{
  "fusion": "prefix",
  "decoder_width": 256,
  "decoder_qk_norm": false,
  "decoder_parallel_block": false,
  "optimizer": "adamw",
  "learning_rate": 0.001,
  "beta1": 0.8,
  "weight_decay": 0.3
}
Rows from block 5 of the text decoder of a small image captioner, named by matrix and row number. Rows with one number belong to one neuron. Each number is 128 + 32 x the weight over its row's rms, rounded and kept within 0 to 255. All counts start at 0. Numbers have three digits each.
Before each neuron's rows are labels from the 100 texts, of 14848, where the neuron reaches its highest value: "fires on" is the input token at the peak. Only what is clearly more common there than usual is listed. The data: photos with spoken descriptions (Open Images, Localized Narratives).
# fc1: MLP up (decoder.blocks.5.mlp.fc1.weight, 1024x256), inputs 86-171
# fc2: MLP down (decoder.blocks.5.mlp.fc2.weight, 256x1024, transposed), outputs 86-171

fires on: "some"; "flowers"; "and"; "."
fc1.428:156111160086104080158119126172169157153169060152109184073128178105113114105130127132154128191183097146148174137096170199142081103111077101126137086079122128093119094171082107133115191137140111092059149154129159104141127090123169070115093113099151071165110150
fc2.428:096102154104170098137144115134142133082118100102133130069150131162163110096130096121110082077071234148091122126128134052154109162137092086144056152145168154086154122186091132138201116118134147133068203113131177121131052129146098160078191136164113158147152069

fires on: "."; "zoomed"; "watermark"; "on"
fc1.241:145085132178123119108108067225136147194113109103109149092123143146116077060127134091144173135163190157153083156118161164126160146155155142121082106132135108141111162113148182183098103120142133106104112127180125114125165144111157098165170162108101142057089152
fc2.241:125152118141128096136133161146116097119096131151106183154112117111109114049059143113126132108111143147091139109174115146139120113190084166206113154117115106156065117093082099126138171120138118174060131092114107111177124129136162098154110124137114163184194131

fires on: "."
fc1.723:190161111116160113111139179120136072069158106121126092135105143128184179124179177121128119131125081095085159152139169165122133123085146147154155114189134083079140133160122201072098139121185148181069137091123073130143110192073114120191146124097130190103099127
fc2.723:182086105160113116131147128113111161137158157107133115116166114146154080196107118160105122160099123146104124083121189177140154143106079141129109103123115115151195140130124047108103029114163108064116176205177146135119118058098100109077106174145129219149112182

fires on: "left"; "front"; "some"
fc1.156:132108111149182141125075184086131134130117148155129140037129180166200113124119146137152151102122145121134128124112128201115113167094171143186143179108114152123158156110126106078073062109154120065147117148136126150120116087131118156073179141129116140129205152
fc2.156:112135145146165202173062114063145117113168100154128115129124099162165112101145174097101158156128127115076162207123144099145069133142133124107189092153103132102144053154095088112124090171073127126156116122100140120165112181121143109129143142135182164154120133

fires on: "and"; "some"
fc1.417:189158156139104090130155110153102160117113133121069134138124185125101141142083160132180123080141080071093121144085115100129087182118107101165142133153156192116127092116082096126150087094170078155086122102153191147153119129103129142181129101139123151174141177
fc2.417:111089139198135137119139136174124139118114145119163121167130122068145120144187159138146131076167081134130163163172144120150084128177138170140080090057123115101199129168136146114106062152057182127148149101154087150149129123171158161104168104114147133146150063

fires on: "some"; "a"; "are"
fc1.68:173104160133140113123158146132149075127128109113111124110131145115050143157106136154138134109115133126131126169165173136109171129099097077145145141160148140174072102084147121023151110136102121107099157137139104147134167138137104158196145146140110137128127146
fc2.68:128141114121127131135134174109067176144148163113186137127133130137116143121135126192129091155118097088151121161073083140175167121161071115182136072055099161150120093085103070128200175090171150170110091121137173145101115160076134122131110177156120131108115107

fires on: "left"; "either"; "there"; "sky"
fc1.134:165095096133082116125046104186125155187096153168142114107207114151163110153105172153118125075160141116160135120156152156159121106196120124088152101138151094118132137181151098164145153093180109127127165168096127114123151178150080094167101175120124134137209160
fc2.134:171143159066123095129147112151113166101115141112232117131134173108084159128158147137092117158156188142111158153127106080169139110097059140158099149125118137165149158095169144165159101140122159111092119088153122115123138113113148177121064134087163155107134147

fires on: "sky"; "table"
fc1.227:139134157175163125096123122116137118114113157108106071141125076137152132136145138111074094090162087035097141175121157142080094114127107157129128182108073119184108149129175092146119123151182136106091128127153083149140133108158126214151148088134127129057100139
fc2.227:133129117035165126114107107168131118130068138128093170110152130128111088168166127099141146133092105158113057116150126141066110086124121137159116158155163179119147115170052130089100130149170103103108178153128112157147174149158129030159095137139089114172131129

fires on: "see"
fc1.320:154160062120081141092082207117151126141149107155141135092126111126142108083100113133088107077140100106098139162082166114143195129107131131148118126099118225132076144138163157119117090138070150147104102096113143141111173132055114156152199137135221148120157149
fc2.320:153097061117114175099156146084083117153141100124165136146139117137094138127100199127109136106164140106140154087103143162145143126129173108179118090129095069144131093104120125169085121078166104174083091154067099092170125116106147131171099154072113153166148102

fires on: "left"; "both"; "right"
fc1.504:115111119134146151086109178232124138130108121122086108161156150107174102107144124125100107107091145153145149103116172161149121133153164084096096086102118134163142146142133113152161073095133154210084168140109098179191116170107119132138117110081170137134179081
fc2.504:115149182199089092120125087169078133152113104089129128171190138167102112146117146103096163196079095097103047127158118050114148192119206121116118125079085112076153111112135189113153164104151175117104138123146089135149150114152137133100144166108127138078140106

fires on: "it"; "top"; "bottom"
fc1.711:123185137111159195133092093173136079170056114157173120154150145107140164154134120115077191168133097134161168127130115105140152106104166112113139086078138170157096146142061154148210152102092134096128143153128133112125173086099141131101115120134136184102112151
fc2.711:143085129101127148153100144075179157135188147174161137109083194132135118160088126136120077120158095150154103135118092179183205160149148120144090179085077193086180098097100109108151102113188129143148084145157100208176076220146130141145125101120137134107146110

fires on: "a"; "are"; "."
fc1.540:136121097158192124118137200184068109142172143118131106141120139132099136083152130101147187169095148140114105174142140178052149184133089118179172146110093188136088058120145149148124196109136103107098109119128100108130149133057092128154177125093106103105135093
fc2.540:114124074115110179181051117126113087142138150122116091137136105130133118096085088105183111169129121141139109115163139144103220207097161100162086173171176076143107116065159155079111171116103183102099153090136113139134140128096155107147118180131167131109190189

fires on: ","
fc1.49:116143155152147153110166135145053133126132143085168150113135133125125151166102137190092117129065091159158111137124083158155175097103101085091074149116135184134119136129129143085128144123132166130148159113144121143170115141093175124158103112145083108160159093
fc2.49:107161172168132111085138124149177128139095109136096148140190130079105136098097168082132139127156102145100125180121116128116103060142158093101114162215146131095121111102040136166114079141071071167071124176107211119101133136073055109159146114164121109139151130

fires on: "and"; "wore"; "few"
fc1.741:102161112135126106075130142136058111189163112158129125051145142133139157165086189162127121101095139197172071162089070100142129134147149096146109144124086149132143152107075128103121153101159120120120110160108143127148126106097176104147081148127154081176109104
fc2.741:169092138127114194068124161197179125078131151107088116099151163062150083150130137118170145153131133136143095089109136111087092143156105145157200120131143117152117128091184080113088132132150215097135177139135090160138145119101092153102115114149085117112127084

fires on: "and"
fc1.178:075119128103120084130117136124120162117096121071141132089155140158119161133100175131129166131106099179182144168146078145120153154090126092137109157154114102080117164115136089131115151116175164103130140145150123115161114114122127083128166152091150113155173129
fc2.178:179142132124131108135195128126095117112145097106085139132178058107127106160096047110127118079157108103190204172081152113136058076192090130121117127142093146151148098133132161165103076121133105150168213145126102120135125138125117105069111191182066133178135117

fires on: "left"; "right"
fc1.380:106079125132159083039105172157172130134136087096220134179132196093144107098100113131131067139157113129135143142062187148109171194141114110131144150123162158081130100130121115175124168111093108126103111146148145116171146137093116175160075079116141125129112119
fc2.380:148222191099108190167069166172135133046142169144080124082128195069130079157125111129094096099152154128123122116160137140124172072100143123112123105179108107105166180111106117120126151176089139125114156192183135115116154147105119091149146123051124101136071130

fires on: "and"; "with"; "."
fc1.744:148146192140146144092174128136124087149116132098116076124124143177150156093120101106128147136115078144142166171103172159124160116075096132141143174110098193161150120117175071134143151130146094130124087143127119154108117076086124172138092131136103138155170132
fc2.744:103040094169102137097131066124116101150167135145103093149133092172132127151203126077178112164104172092143073133109155147152100137114124177140088140127157122104171082086115114130123029128127097161091114158110110111101128186091139128156146046120029115188144136

fires on: "holding"; "see"; "one"; "and"
fc1.569:119142115083167125103085108126105073097144189121100148132160156177123111079111165170093105151163156099151134172083128061087132097133098123131140168174121095179134173154177088147117127082153145130097085146113069130105101092167099153170107166138164127090125068
fc2.569:113137133209137109154113141076160101128065050137119116152179082157088103162126126182072146109167065173113060096097104116180195136125078067121100147139135125150123027115120151112139095093093118131096146103163157158159102114148169082182130151095102143166058154

fires on: "and"; "with"
fc1.362:089140107133178157128158175104124136164164161173143113112153121122134137133141163143179148090169080175130137127103051055144106067138100100145109124059116155176128153099069097160168099088113108079164131097126097133148133143154173141145152163141117190083170184
fc2.362:142058123120108139109096169139134132149074170147168122106134146083100205103124130096195144146131161137094072141156179142138090183151098104108127106196138154166143160122129117073136099131127135102158194069131089151135081111105132157136143146134111116157135093

fires on: "holding"; "image"; "hand"; "hands"
fc1.585:153143148096151091101139110100175124109131157153139115139123104099198135159145124119126076117126151136163108149145129123052161107175086110104099141139077131152095090174145117095116180108150165115111198141150150185140126157111160087143143144100139116173151115
fc2.585:071132140159122116078141107145145126128162091098153137181144104146111108210123069109115134104097018096143082140106123123082160115086138084160072166090171139078219115197133154121127124126122100172121131138133137143047195108156161123147120109160100109191086113

fires on: "flowers"; "electric"; "men"; "trees"
fc1.691:158105124141089133132102196110174164097086118130165120143137161119107076123155149137119132130146145192112072079102139125090129125124136106143138079087079143167103095138106174128169213031103119103129199103158080093192155134154136143158125096157133130167138168
fc2.691:100093116106139106120108145118068115148143085140075066151119143093084190183074143150153143127118178139122155089176157109130085153146183139108109100148159170148120093134136137106149059196115072156121112134077157147154106200109080132101116096190148055093171141

fires on: "holding"; "see"; "with"; ","
fc1.730:116165113160170109084112098121163153107123208148131125088181115112139125166135163155145097169153180108077141127130100165098151085187077101144092118110155121141132165145124080162103058075114140123152140130118121170086202124131097106131135147105147164079186153
fc2.730:075114143136136103081136152178094174084106109136204096096143126111156147115102122083118181158086095150200072097155157127135120083113163110136174164044165071076091140122130152136113082154122124132125104169119089090153101106170083148125150143153104142145122135

fires on: "a"; "."; "on"
fc1.77:178100207110123115136069132117111191164152171158167110112116124077203117112182094095156143144167082173190133093139136126105123135085096137150081087120111116129120120098093133113138198060077177164156148099177130178120123103112078151154127151162134079147119164
fc2.77:131148125149114126137109111133134050173128108122123172171190164112150179074113145095194091105044130093163090099176162149130105093075137202106121182149140113054182101120151147120217109134081207127110146128126095112120156163100143094134143125146067158133099142

fires on: "street"; "small"
fc1.760:112144099095092131131085139133069122117136142128107170134155102102182139192113103112099132080165140114126133104111126138109193089151157123177197148048150164125105167174149124115142193147088180106092146101120122121130124169102086161113104119086183141067135153
fc2.760:162168146076123089120148098165146097136125130128175102088114169103145141122137155136169193122155118131139212160149161110146136119168137165194165165125130114138086095108082091125157158089128098147151190083112073075146148133170123116129132121152163154145140195

fires on: "."; "a"
fc1.96:163111167191164097113036081121147211188095090146090166123116081107115137086134131122098143196139128151134075152107051087093142106148138133152120144105051152182098177133101122161186182150107134115117149111155146103093138108121157099149148162157176135118136100
fc2.96:116167172101116113118164164155139134124145156035183125119213149181125168159073122108155148155157124101144101153129137145158135092103112125158144093082134184130070124115169163164111109067176095134096097136123146119101135135127154106138091138139132131092096094

fires on: "and"; ","; "which"; "wearing"
fc1.363:133111106052172111115178118121055110130091207128124156134107138067095112111108116168205190131141115131103046143124090142077075123159097091146133134169145167106192125105130069093134089139154124083145163186123077101127114136076109109124176113143176134115143117
fc2.363:207172161127156089158120158120183147148062133068093111139160131121139171135131121145132096074124162145106077060175105091057120090107112135148128102107187179106133122191146115190108153101149124106156064157143164153103158171175144115227143094136111133112096162

fires on: "holding"; "few"; "wooden"
fc1.306:100088164100096131110155152132151164150182166134103147156071112124188063141144214171112169127104098092112130125101169170066112096168158133194081116087085104171143082125122073150147118090096126157134150096118100150165150136155069111096148147126140120159112137
fc2.306:102135088110138129127156123170152086116172111105137094126140128174139155177144109120106143118141072123146137152099097166133134137161130149138081117137163096120086115107196139124152159111148094178105105039216118137139110175189095154182117133159081043121089074

fires on: "holding"; "."; "see"; ","
fc1.416:170121144105119085108127097226118151182198158177129126127146180071130092118129126153157151113129140121105156154135116104123100105154098101127108114108121147119147101098106135109169133092151144096127109094139133172130144163142160111131116154100169101111104147
fc2.416:080060148189117160111123163158086126094145122091130150143115120071174113126116115110136113111108100139168120192179149127071152116174153139158081134142191122138180159068172149143137098110152142192177128103094117064135130146143112119100110156157100147163142104

fires on: "the"; "with"; "another"
fc1.186:124167171170109184081107141185092107139112113172110109119109132041135126116148177122105158137133093130143142169066125164104156178147110092154097144161159179097139150141131130140159137098152157150167094165160071106148213133172187171129139124090150147168136139
fc2.186:116154173164129115084137123141084121137131135161178082113151088126155160108071158180106177115129095105153081149111133113118168134171059143137096117085096131111125077139107188123114134141163129125146101130136088162178138145192156115140120228140110081114139116

fires on: ","; "plants"; "trees"; "see"
fc1.616:096052150130130112095110125153160152141126130109170133120143177105095129082142070138154097158122118105172131145113093088102138159068159084105125166164102134101155091091158174118143080140162101085143141131145096115130133140108127148148170131162197073139137126
fc2.616:089152119106130175157131146105165126171143142130108155091155048150122167106146108103102114118167131206116109142077168127140126094130145130159133132167139088111117112072112159121140096114103080163149124103089161130147098101181080066140090152092170191095082158

fires on: "some"; "boat"; "water"; "of"
fc1.404:144169094135112095154124115136115125147087120110100101097149131151087166107107138130112118028129165125143082170065145123147142119141066132137072152070143141176150120157151123145120143090091178188059142135103135132172145134076079112156147185145121147149164113
fc2.404:176118124143182138110164115109096106130141121171169116155189110135072033116176161101188125119113204103129157132105118091151125176121091130163089090075196141134136109177117157158125132168139149171119159114086102156085117158165108129112123125118135053105131156

fires on: "."
fc1.29:138135112133111111098081109167081155181163134179107166127135095153104069129110121177158134163099145101104120093119153092107105073153111137123139165191090106173113164054105078081095097098177084101162144146138154108101095132147121132143121182148189065124154161
fc2.29:121170078098096128190097100128174220111121127081163167103121145103128172118121122124054174108117118134158199175136181156125161089074116120153137187111070161113114108107187123117095061132100081156081101154124121149182083080122129132148103112058163143143109191

fires on: "can"; "the"; ","; "to"
fc1.334:098114058161161184076110182178116062121191165183102145106133121102077085141157112138177138137093092171191164103142071125082134181137182158117180143112164133182108095087136132142099111147112162153085115112131102146209124069078136122148172104094105138092146154
fc2.334:150118155176137105161132077118117164159103111110114229158128120122129208174065088146171126094088139098086100118119099089117116106137130137188126139084092121134182123140109164102160112083090138131080154180111172139108119086116105112131155124168119147140135084

fires on: "sky"; "wall"; "standing"
fc1.41:145121113146121141155134083101130105118121138152131119103084121154153166146147144121117162146123168193147118153117062085092156173107080097139158156146088094107136169138054051156149091133164148123012145189143119149081201139171161156151122153133082159126161122
fc2.41:103146168128123134144112085134123155165148086124088134163115121094112126091039135101128089090075165155158132096087103103156090156112127136115106129114129142115123066138124138169123158126097133224144099201116217134122138179073126162124139108143128118153119178

fires on: "see"; "there"; "."; "front"
fc1.382:147183092130055125118120118134124141192117094116147073161143134150149129133126160132109095117125129072145104125131151134158083114151144064110103142101120121126088181112168124099128122122088086135104135110144153160132184077149153175132094206130170078168160105
fc2.382:126118134092043140125106146125080111143067150069133087162150116115146124136133145086161138117140102140106080123135122141094175160090138150117147148211164109161099073113140102106129083177156161249082082086111141134144099102161107107207186115069099092146116174

fires on: "it"; "image"; "vehicles"
fc1.20:112079156138121109087154105128094123172158115146058210126165160130106078130102130136148159165126091193207082158132121129088105145139153153121143078157095090085139130177080078093084175131174175132087159094177124109168135161136215088180097106115082078150111091
fc2.20:123185160135118151176124113148130170168139132071148109109164118151124116128152155089041141114096077102166155075177138094144114045120173115059094194149115114146095115111156177103121062141107107173178127148127122128087134176130054173065138182133097126164089148

fires on: "the"; "in"
fc1.321:150149111128095142141144107118100126180113183122166111118098178128088142147142131185065095115085108110157096131163145150083084111162107108126136098163169132131171162095134149111161157120131108147155142099127113161140197156057125151117120140126124093166153062
fc2.321:156135129135188142161117134104101200102093132105126172075148145106103097120134130078132131152126074177184139145138125092087158153090142135092104106035079176161150100113032127162107123074091124172138107148114095102083093095122140129146199143150127091109155132

fires on: "may"; "to"; "might"; "bottom"
fc1.200:106107077117128142144083123204135142214128061160148149112113095196155097122087168190117173144163156092154138108110107149131135126171119115083156104165121096095085104116086081117157136083108119188098092181129168189202124066108129152138104136152099183155135138
fc2.200:163147116141145128123139145088141143122141079123105107097193088119138119119172138100127104085119107111157142145147183158157101171160131170119128105064067159049133124088107138135148162142141153126093160072100095132108141200126176168140102106137150113107110092

fires on: "and"; "plants"; "trees"
fc1.413:116114141127131106065139096119108100120139197170097085141128115109108037075137157148164139127147107144115120174047176141064183098079093124172183097131122147110177104107124113153131151107127120138101063163141117101115169178172158134126183116144127110129119135
fc2.413:173092120108121145166146151131138145105191168082147084083091136149170144139066144108098115070098146087144185133152145200149080123142118114138068159180133062107164187098118155139148139194136156118175175136123154138125109118113153115113127131087105092127140141

fires on: "it"; "beautiful"; "side"; "on"
fc1.209:159160115099101101124137129156134194094130135160130102094133177123128153113135139143140104115144064167130128151160063118101120161130150141136097135108115124124167133123140143134180133130126090161130055126115173185129133222128105158138175121082117112067149183
fc2.209:169077138142153130092098045100097084086153150111095133178138095088185148172067083164174170115135117065139140113137176107093045223090157169145169149142153129101108116070101085134149159108075154168109176138138097128148170166209132120093123124119158179092177057

fires on: "flowers"; "boards"; "<end>"; "plates"
fc1.542:128167099110159112133097139192113182142153120079112130099167102150211141120056123159167137089064092139168103087142118164140101079150207053140151128171153130110099128166147129136116110162103085170155119135146183148144127117143208088128101145129083075147135149
fc2.542:125201110132158135104119169157168035146166128191144122140122121118115143063158126068172071122116137138111108112147141123131164110149136134092105077139099122136118156116135117159136128109127133054156085117173125143121154093103079102145189130120139128123134143

fires on: "a"; "some"; "and"
fc1.9:178080146060092160129054133147109125136147111183195136111129148138147124135139123164170079120151171113093123175145092172113118059099090130165158091116145122089138106092132151136115143129137131089058140120179088152141152150141118102116142135090117153102142120
fc2.9:108207104115128163082093165108098075172143063134124132112211106162095123059131151057115169110140165136144132099160098132213130099152153155145148116144119125143064114159123140157170078101104153129161185108133135137146051135110123143116156156145148154146115147

fires on: "holding"; "hands"; "is"; "talking"
fc1.117:179094130146124134132151145148171219132204123083108101100154167143120108170061139078137141191087158132173087196136058142123118115204118066138047136150109137126135115140150202118201160090116095159128127150132095141136148115157109102169142132120182075143131117
fc2.117:053143136113168113148115166132164129086129169112146123104098103121127100143090106131144076143141115116081122093142057090112113081113139163126162132118097108117128235079097107140152098099118163088069118086175148084170118126125020169194112146126072145105123114

fires on: "see"
fc1.90:133131116142196106086147160165143140091108089149129157103128156111147142160134152102116115085106099161127100149107131135162150131142113150092140139092137153156061140171140100163167064076109089148086091109089150110137134131124085108120155142159133114086144062
fc2.90:093078122118133190163130096109088147039166123169154122158088167089095119073183143102136159148150100087168165101161113085104057076065169175133163150137102107130196116131114150149100121142146119153143140189155129074126116182078128139178114093125141114137144178

fires on: ","; "board"
fc1.260:107107083132122137124089182159085126123107119142089157100151142144118118142167101132111154174082143174102098149133109167111111176128071145135083139117134193071102116115179100106092175112133089082076132154180157065170120129079169111113089088193179053109126135
fc2.260:136149142142100139139085095142109063169112108137121118181109149135114139107154096084097135097119135207109189128134167127129126089158156187084114119127143087171109105138122152169106129083071094210153148139104128135159068159124113196132127139124121170120147191

fires on: "see"; "the"
fc1.159:122158133161143153145101071106173160109064177106093168090149114097117165132099085226110134094129109128125109115141127111151145191114160095175064172069081133126140093118065111122155104103099116065054141165095148113137146168122159134147155144142141146094136123
fc2.159:114226128082157104085116075141084105134104123092180129071104113183130074134132156107106109162106158089130141137159099126161152110118156079157138130144118122179131152126119141128075165142145153143140119142149184094101130106169075098192101116174149141180134108

fires on: "see"; "image"
fc1.309:102092108155133164083064170114119180128144137180122123101159140101139121144074066115165112141167039144201150135132167113121134068147110152174157118147111078120115189131134090085097119129089094132152162131141150092175155107155120135186076107104108089129122122
fc2.309:126068139117128108114158153139079129127176110083121150113104131095133071176118086070144062134122087118125085076132141169158150142138178166170144165200123151161150111147129121095149089128114146139141145128136124139149117108106096158144113172138104145187098137

fires on: "see"; "and"
fc1.489:104132115114135122188063124114132135139145134142120138067114152137135102095072138142119118119106142159148137173154091141082125175070096161092053124135127175152162129100122190178120186049077178120074138155191133053177131161130150132152134150109163115121138111
fc2.489:110153155156111177085094162129094101134126147125122170095074197137156122188171103087072072139159152143089139143186109113138093150154104141161106113077141103154107136120168102085145161124108172147171125105091114097141086110067113171198146122155111123109165103

fires on: "."; "middle"
fc1.119:098136101179092148133133162121177135168064125098141110081110154140122131092102139141088155072204165177145142163123094108139162111121153144106132128116107166106126179157141154078172152120096210101137178095117149092162127140071087150134125132031124154105127068
fc2.119:092155108094174074101177109125130122093077127129122151119063133094066211127153070073102059082140183156180134159160133147135116114136137098137102105112135156091165108126203135100107097154139117132136100112154156109131147088106169141061169110220103083199115110

fires on: "talking"; "to"; "with"; "hugging"
fc1.750:194148117085103130117121144133094128096131121120086219129094162087124135134110090078133103134102139147104070169150085137130153128145182185114065199094044125089067169153127147073171144067126095111147100116224116145108141117142123199159069135087154084162126114
fc2.750:120103136167157050160148157099119083103145152115160098107096090159143116129042156073130125132118109107183167150098123139159112129181065168133188161117106092147142105121092092170177142162119118136112125094161108155119110102153085221131153121163202117170103109

fires on: "the"; "a"
fc1.171:101142158208135160111046151105105133114089158095152186144127134099140049114136161126081144101101108133149097156136107146132156132105206147148113138166140138175108141195145098135129110124136141036094117141134133125166079128150142119135111178123148104103110133
fc2.171:114139099166147168098153093146122090159140104144180124085145118144137121128128151110115076141172118234133095099129065131116132151093115162113163094095131150096133138107100107113186153091123129158171125094112141166117176135138105159139178171113088163087097122

fires on: "some"; "person"; "persons"
fc1.516:244139178147158127143130114121095104193091143083089156083174129137062127043140082097165136124151074119091110111102088108074077206131161095137094149111152160140138164162130145095134132156114148066153150156161160119081151174089076144160139142137161120136124111
fc2.516:099157121122162116130140102072101150122124127104145109108135125154194093138130146127152102114122152159060129074112162115155099125096188102145074105139100155134088138176158133100134152110131196091213134123197115148178138160181094101094104131141138097114142103

fires on: "see"; "the"; "these"
fc1.531:116103107153163143095135123113176079140158134156158155151185143104132125137095173153136102131093079100170137152103128117147102169096122159100142155123110152166146149075157156129142118081113126108152088138141153137122167096106135171094115167137146112095184141
fc2.531:098126145143170156115125154121138098159100148056163087117127146124154123150141046169114084113119141067089118086110115112137205150083210146164148096153060135132150119099096105102116099107094092148100152132191172138142152202172122137145117153233063101115089115

fires on: "."
fc1.344:144192067126066140115131113160124140135075115049175162106134143178147116174091107149124133120109131091189117102138124125143105130105167125131131096103129098117111113164081117113120093152136152164170106113090152107144109130034127108143155181039175099091150188
fc2.344:080054111103120135159116095069126178124167141138075065140111175098182167157157112119132099139178114122096181174144160112109123140137108154115138104169110034132110089082164125115105132100116154107145149157104128147140142139150139154155181210078135155098131143

fires on: "."
fc1.629:156095086169160107127111092120154105173134101073136074124143133115110144105147154138076175139123122135130152152119144084110069117203063129161120106162061116121155174112101122157156177076149189109126089138105162105120193122164094123168090117126113112143135076
fc2.629:142129094091105097179098151069153104123127141087173119135159125088115078151128113143062134161089181151120106129179103164126152120159130163143087107174077107167169161184112144131081123138205115143093105116071165074150110103136106122101097166095106194087165107

fires on: "some"; "a"; "on"
fc1.123:147128105139069161059125149098127167111144141133113170106123126137127118190156111096185120131091130142123168135128133131063082125096188177159116099117131177122147122163130151134133171185092125106166138139133158227088139092114169137169183085087119091107176093
fc2.123:142113168149147128109166031143132115126120105145104145116131135166055118122115145171128114153150092136113150121146139052124183068108091071200120164094118161123119139122111130165193125118126136154121156111122157064104131103126087161093163093114139129120163144

fires on: ","; "room"; "buildings"; "chairs"
fc1.103:130136119124133159137079138148151169136160165118125132080161149150247125193129126131138126052085083041142094176111108166139146098139151109119080160072093116117146174165161124065088117183114124134152139190126094132108122125126175119130076209092103139095160155
fc2.103:128135085115127143203135113156125074065119132155116088127108144181117163180067118127082100123185144081105140059174134129105135148079128152147129113112118211137113196136065173201119093169165148122101157107126168135181153146099119104123106122115153129153120096

fires on: ","
fc1.710:162130180108140182120139116151127141137134172154056087127102125148116106100144163125115176168120113112109149096137158095065096107131135111131156077137141155115151064148137169166113131139131178117134129118127142082207168088143173073230185136174077095091102091
fc2.710:196137165143146117181112143122095111149150126135181184140135129144140125148117131108125117090148099053116151126093131072156162095184116137141129158095126175112138102127104129118136119091129108132155183117108134195079121213146129120070097119101196066082162129

fires on: ","; "like"; "poles"; "road"
fc1.762:124124094068118126131131147171124115081140167152098125118118124106128141108068107116129132095134102187121116163127174116116133172082127109113096091091144141119097152157125190107052115150100153129090141162186107173096143082141101086134143148073134104115096104
fc2.762:128131101106141181099142118128062100156151100152187141161100204050120137134108149138145135166087142130152187106150124084161163144092191096130200107122146110171134157101140167131140109099094145141210187071077171152091114157126125157146178138145143099104145110

fires on: "some"; "is"; "few"
fc1.115:138170120158175132164140110173184117120088104160112139130116140117131160149109124148115179200114066095160138153064069156124111130098134089067150104130125153088162148156078129100125145114104094163039148184153131183123104165109144088159110153119144054135122158
fc2.115:100083094078118113095114182139129106095034098065129078130100144146124102142103129089122147132120161134093102158133158099129099111177163127144094132150152147156102129119100126096114108152144136135113176100090087144118153105174132088161078143127166147179057132

fires on: ","
fc1.189:147141137104145148134132131158147119171114115123161153081220109101196131173126103118106138125083096158138090157110040152122140097153168147096077150140128134042145074159132138119125084139130169100112098145172089148141126178109105105182141101183105144152205118
fc2.189:133138174088079149121185147154115162164108139113145146143129155091106118143061174146151088116160096199130107115154109062123149188118168138136110167167131138095116075114141148076138111080124079168111083170076168193120150118105112082122105134124125154093157105

fires on: "street"; "focusing"; "pole"; "focus"
fc1.742:103160090085053135053139141093180111102175132149086125115191167102115137072145136155115177072086118170080124114124119130108152090161132095167140098124048185092154170084128156125133155130108118128097190102152102098137151122142106089164162119097173123164099121
fc2.742:092180138133093125107163154106144160111124110145150101123134135188118092192136090175136154130101117135180104112094115128178115167126139183119107088106118167115098085136138117131157126101145065050095042179124137150143122131219129088096163121141132075107107156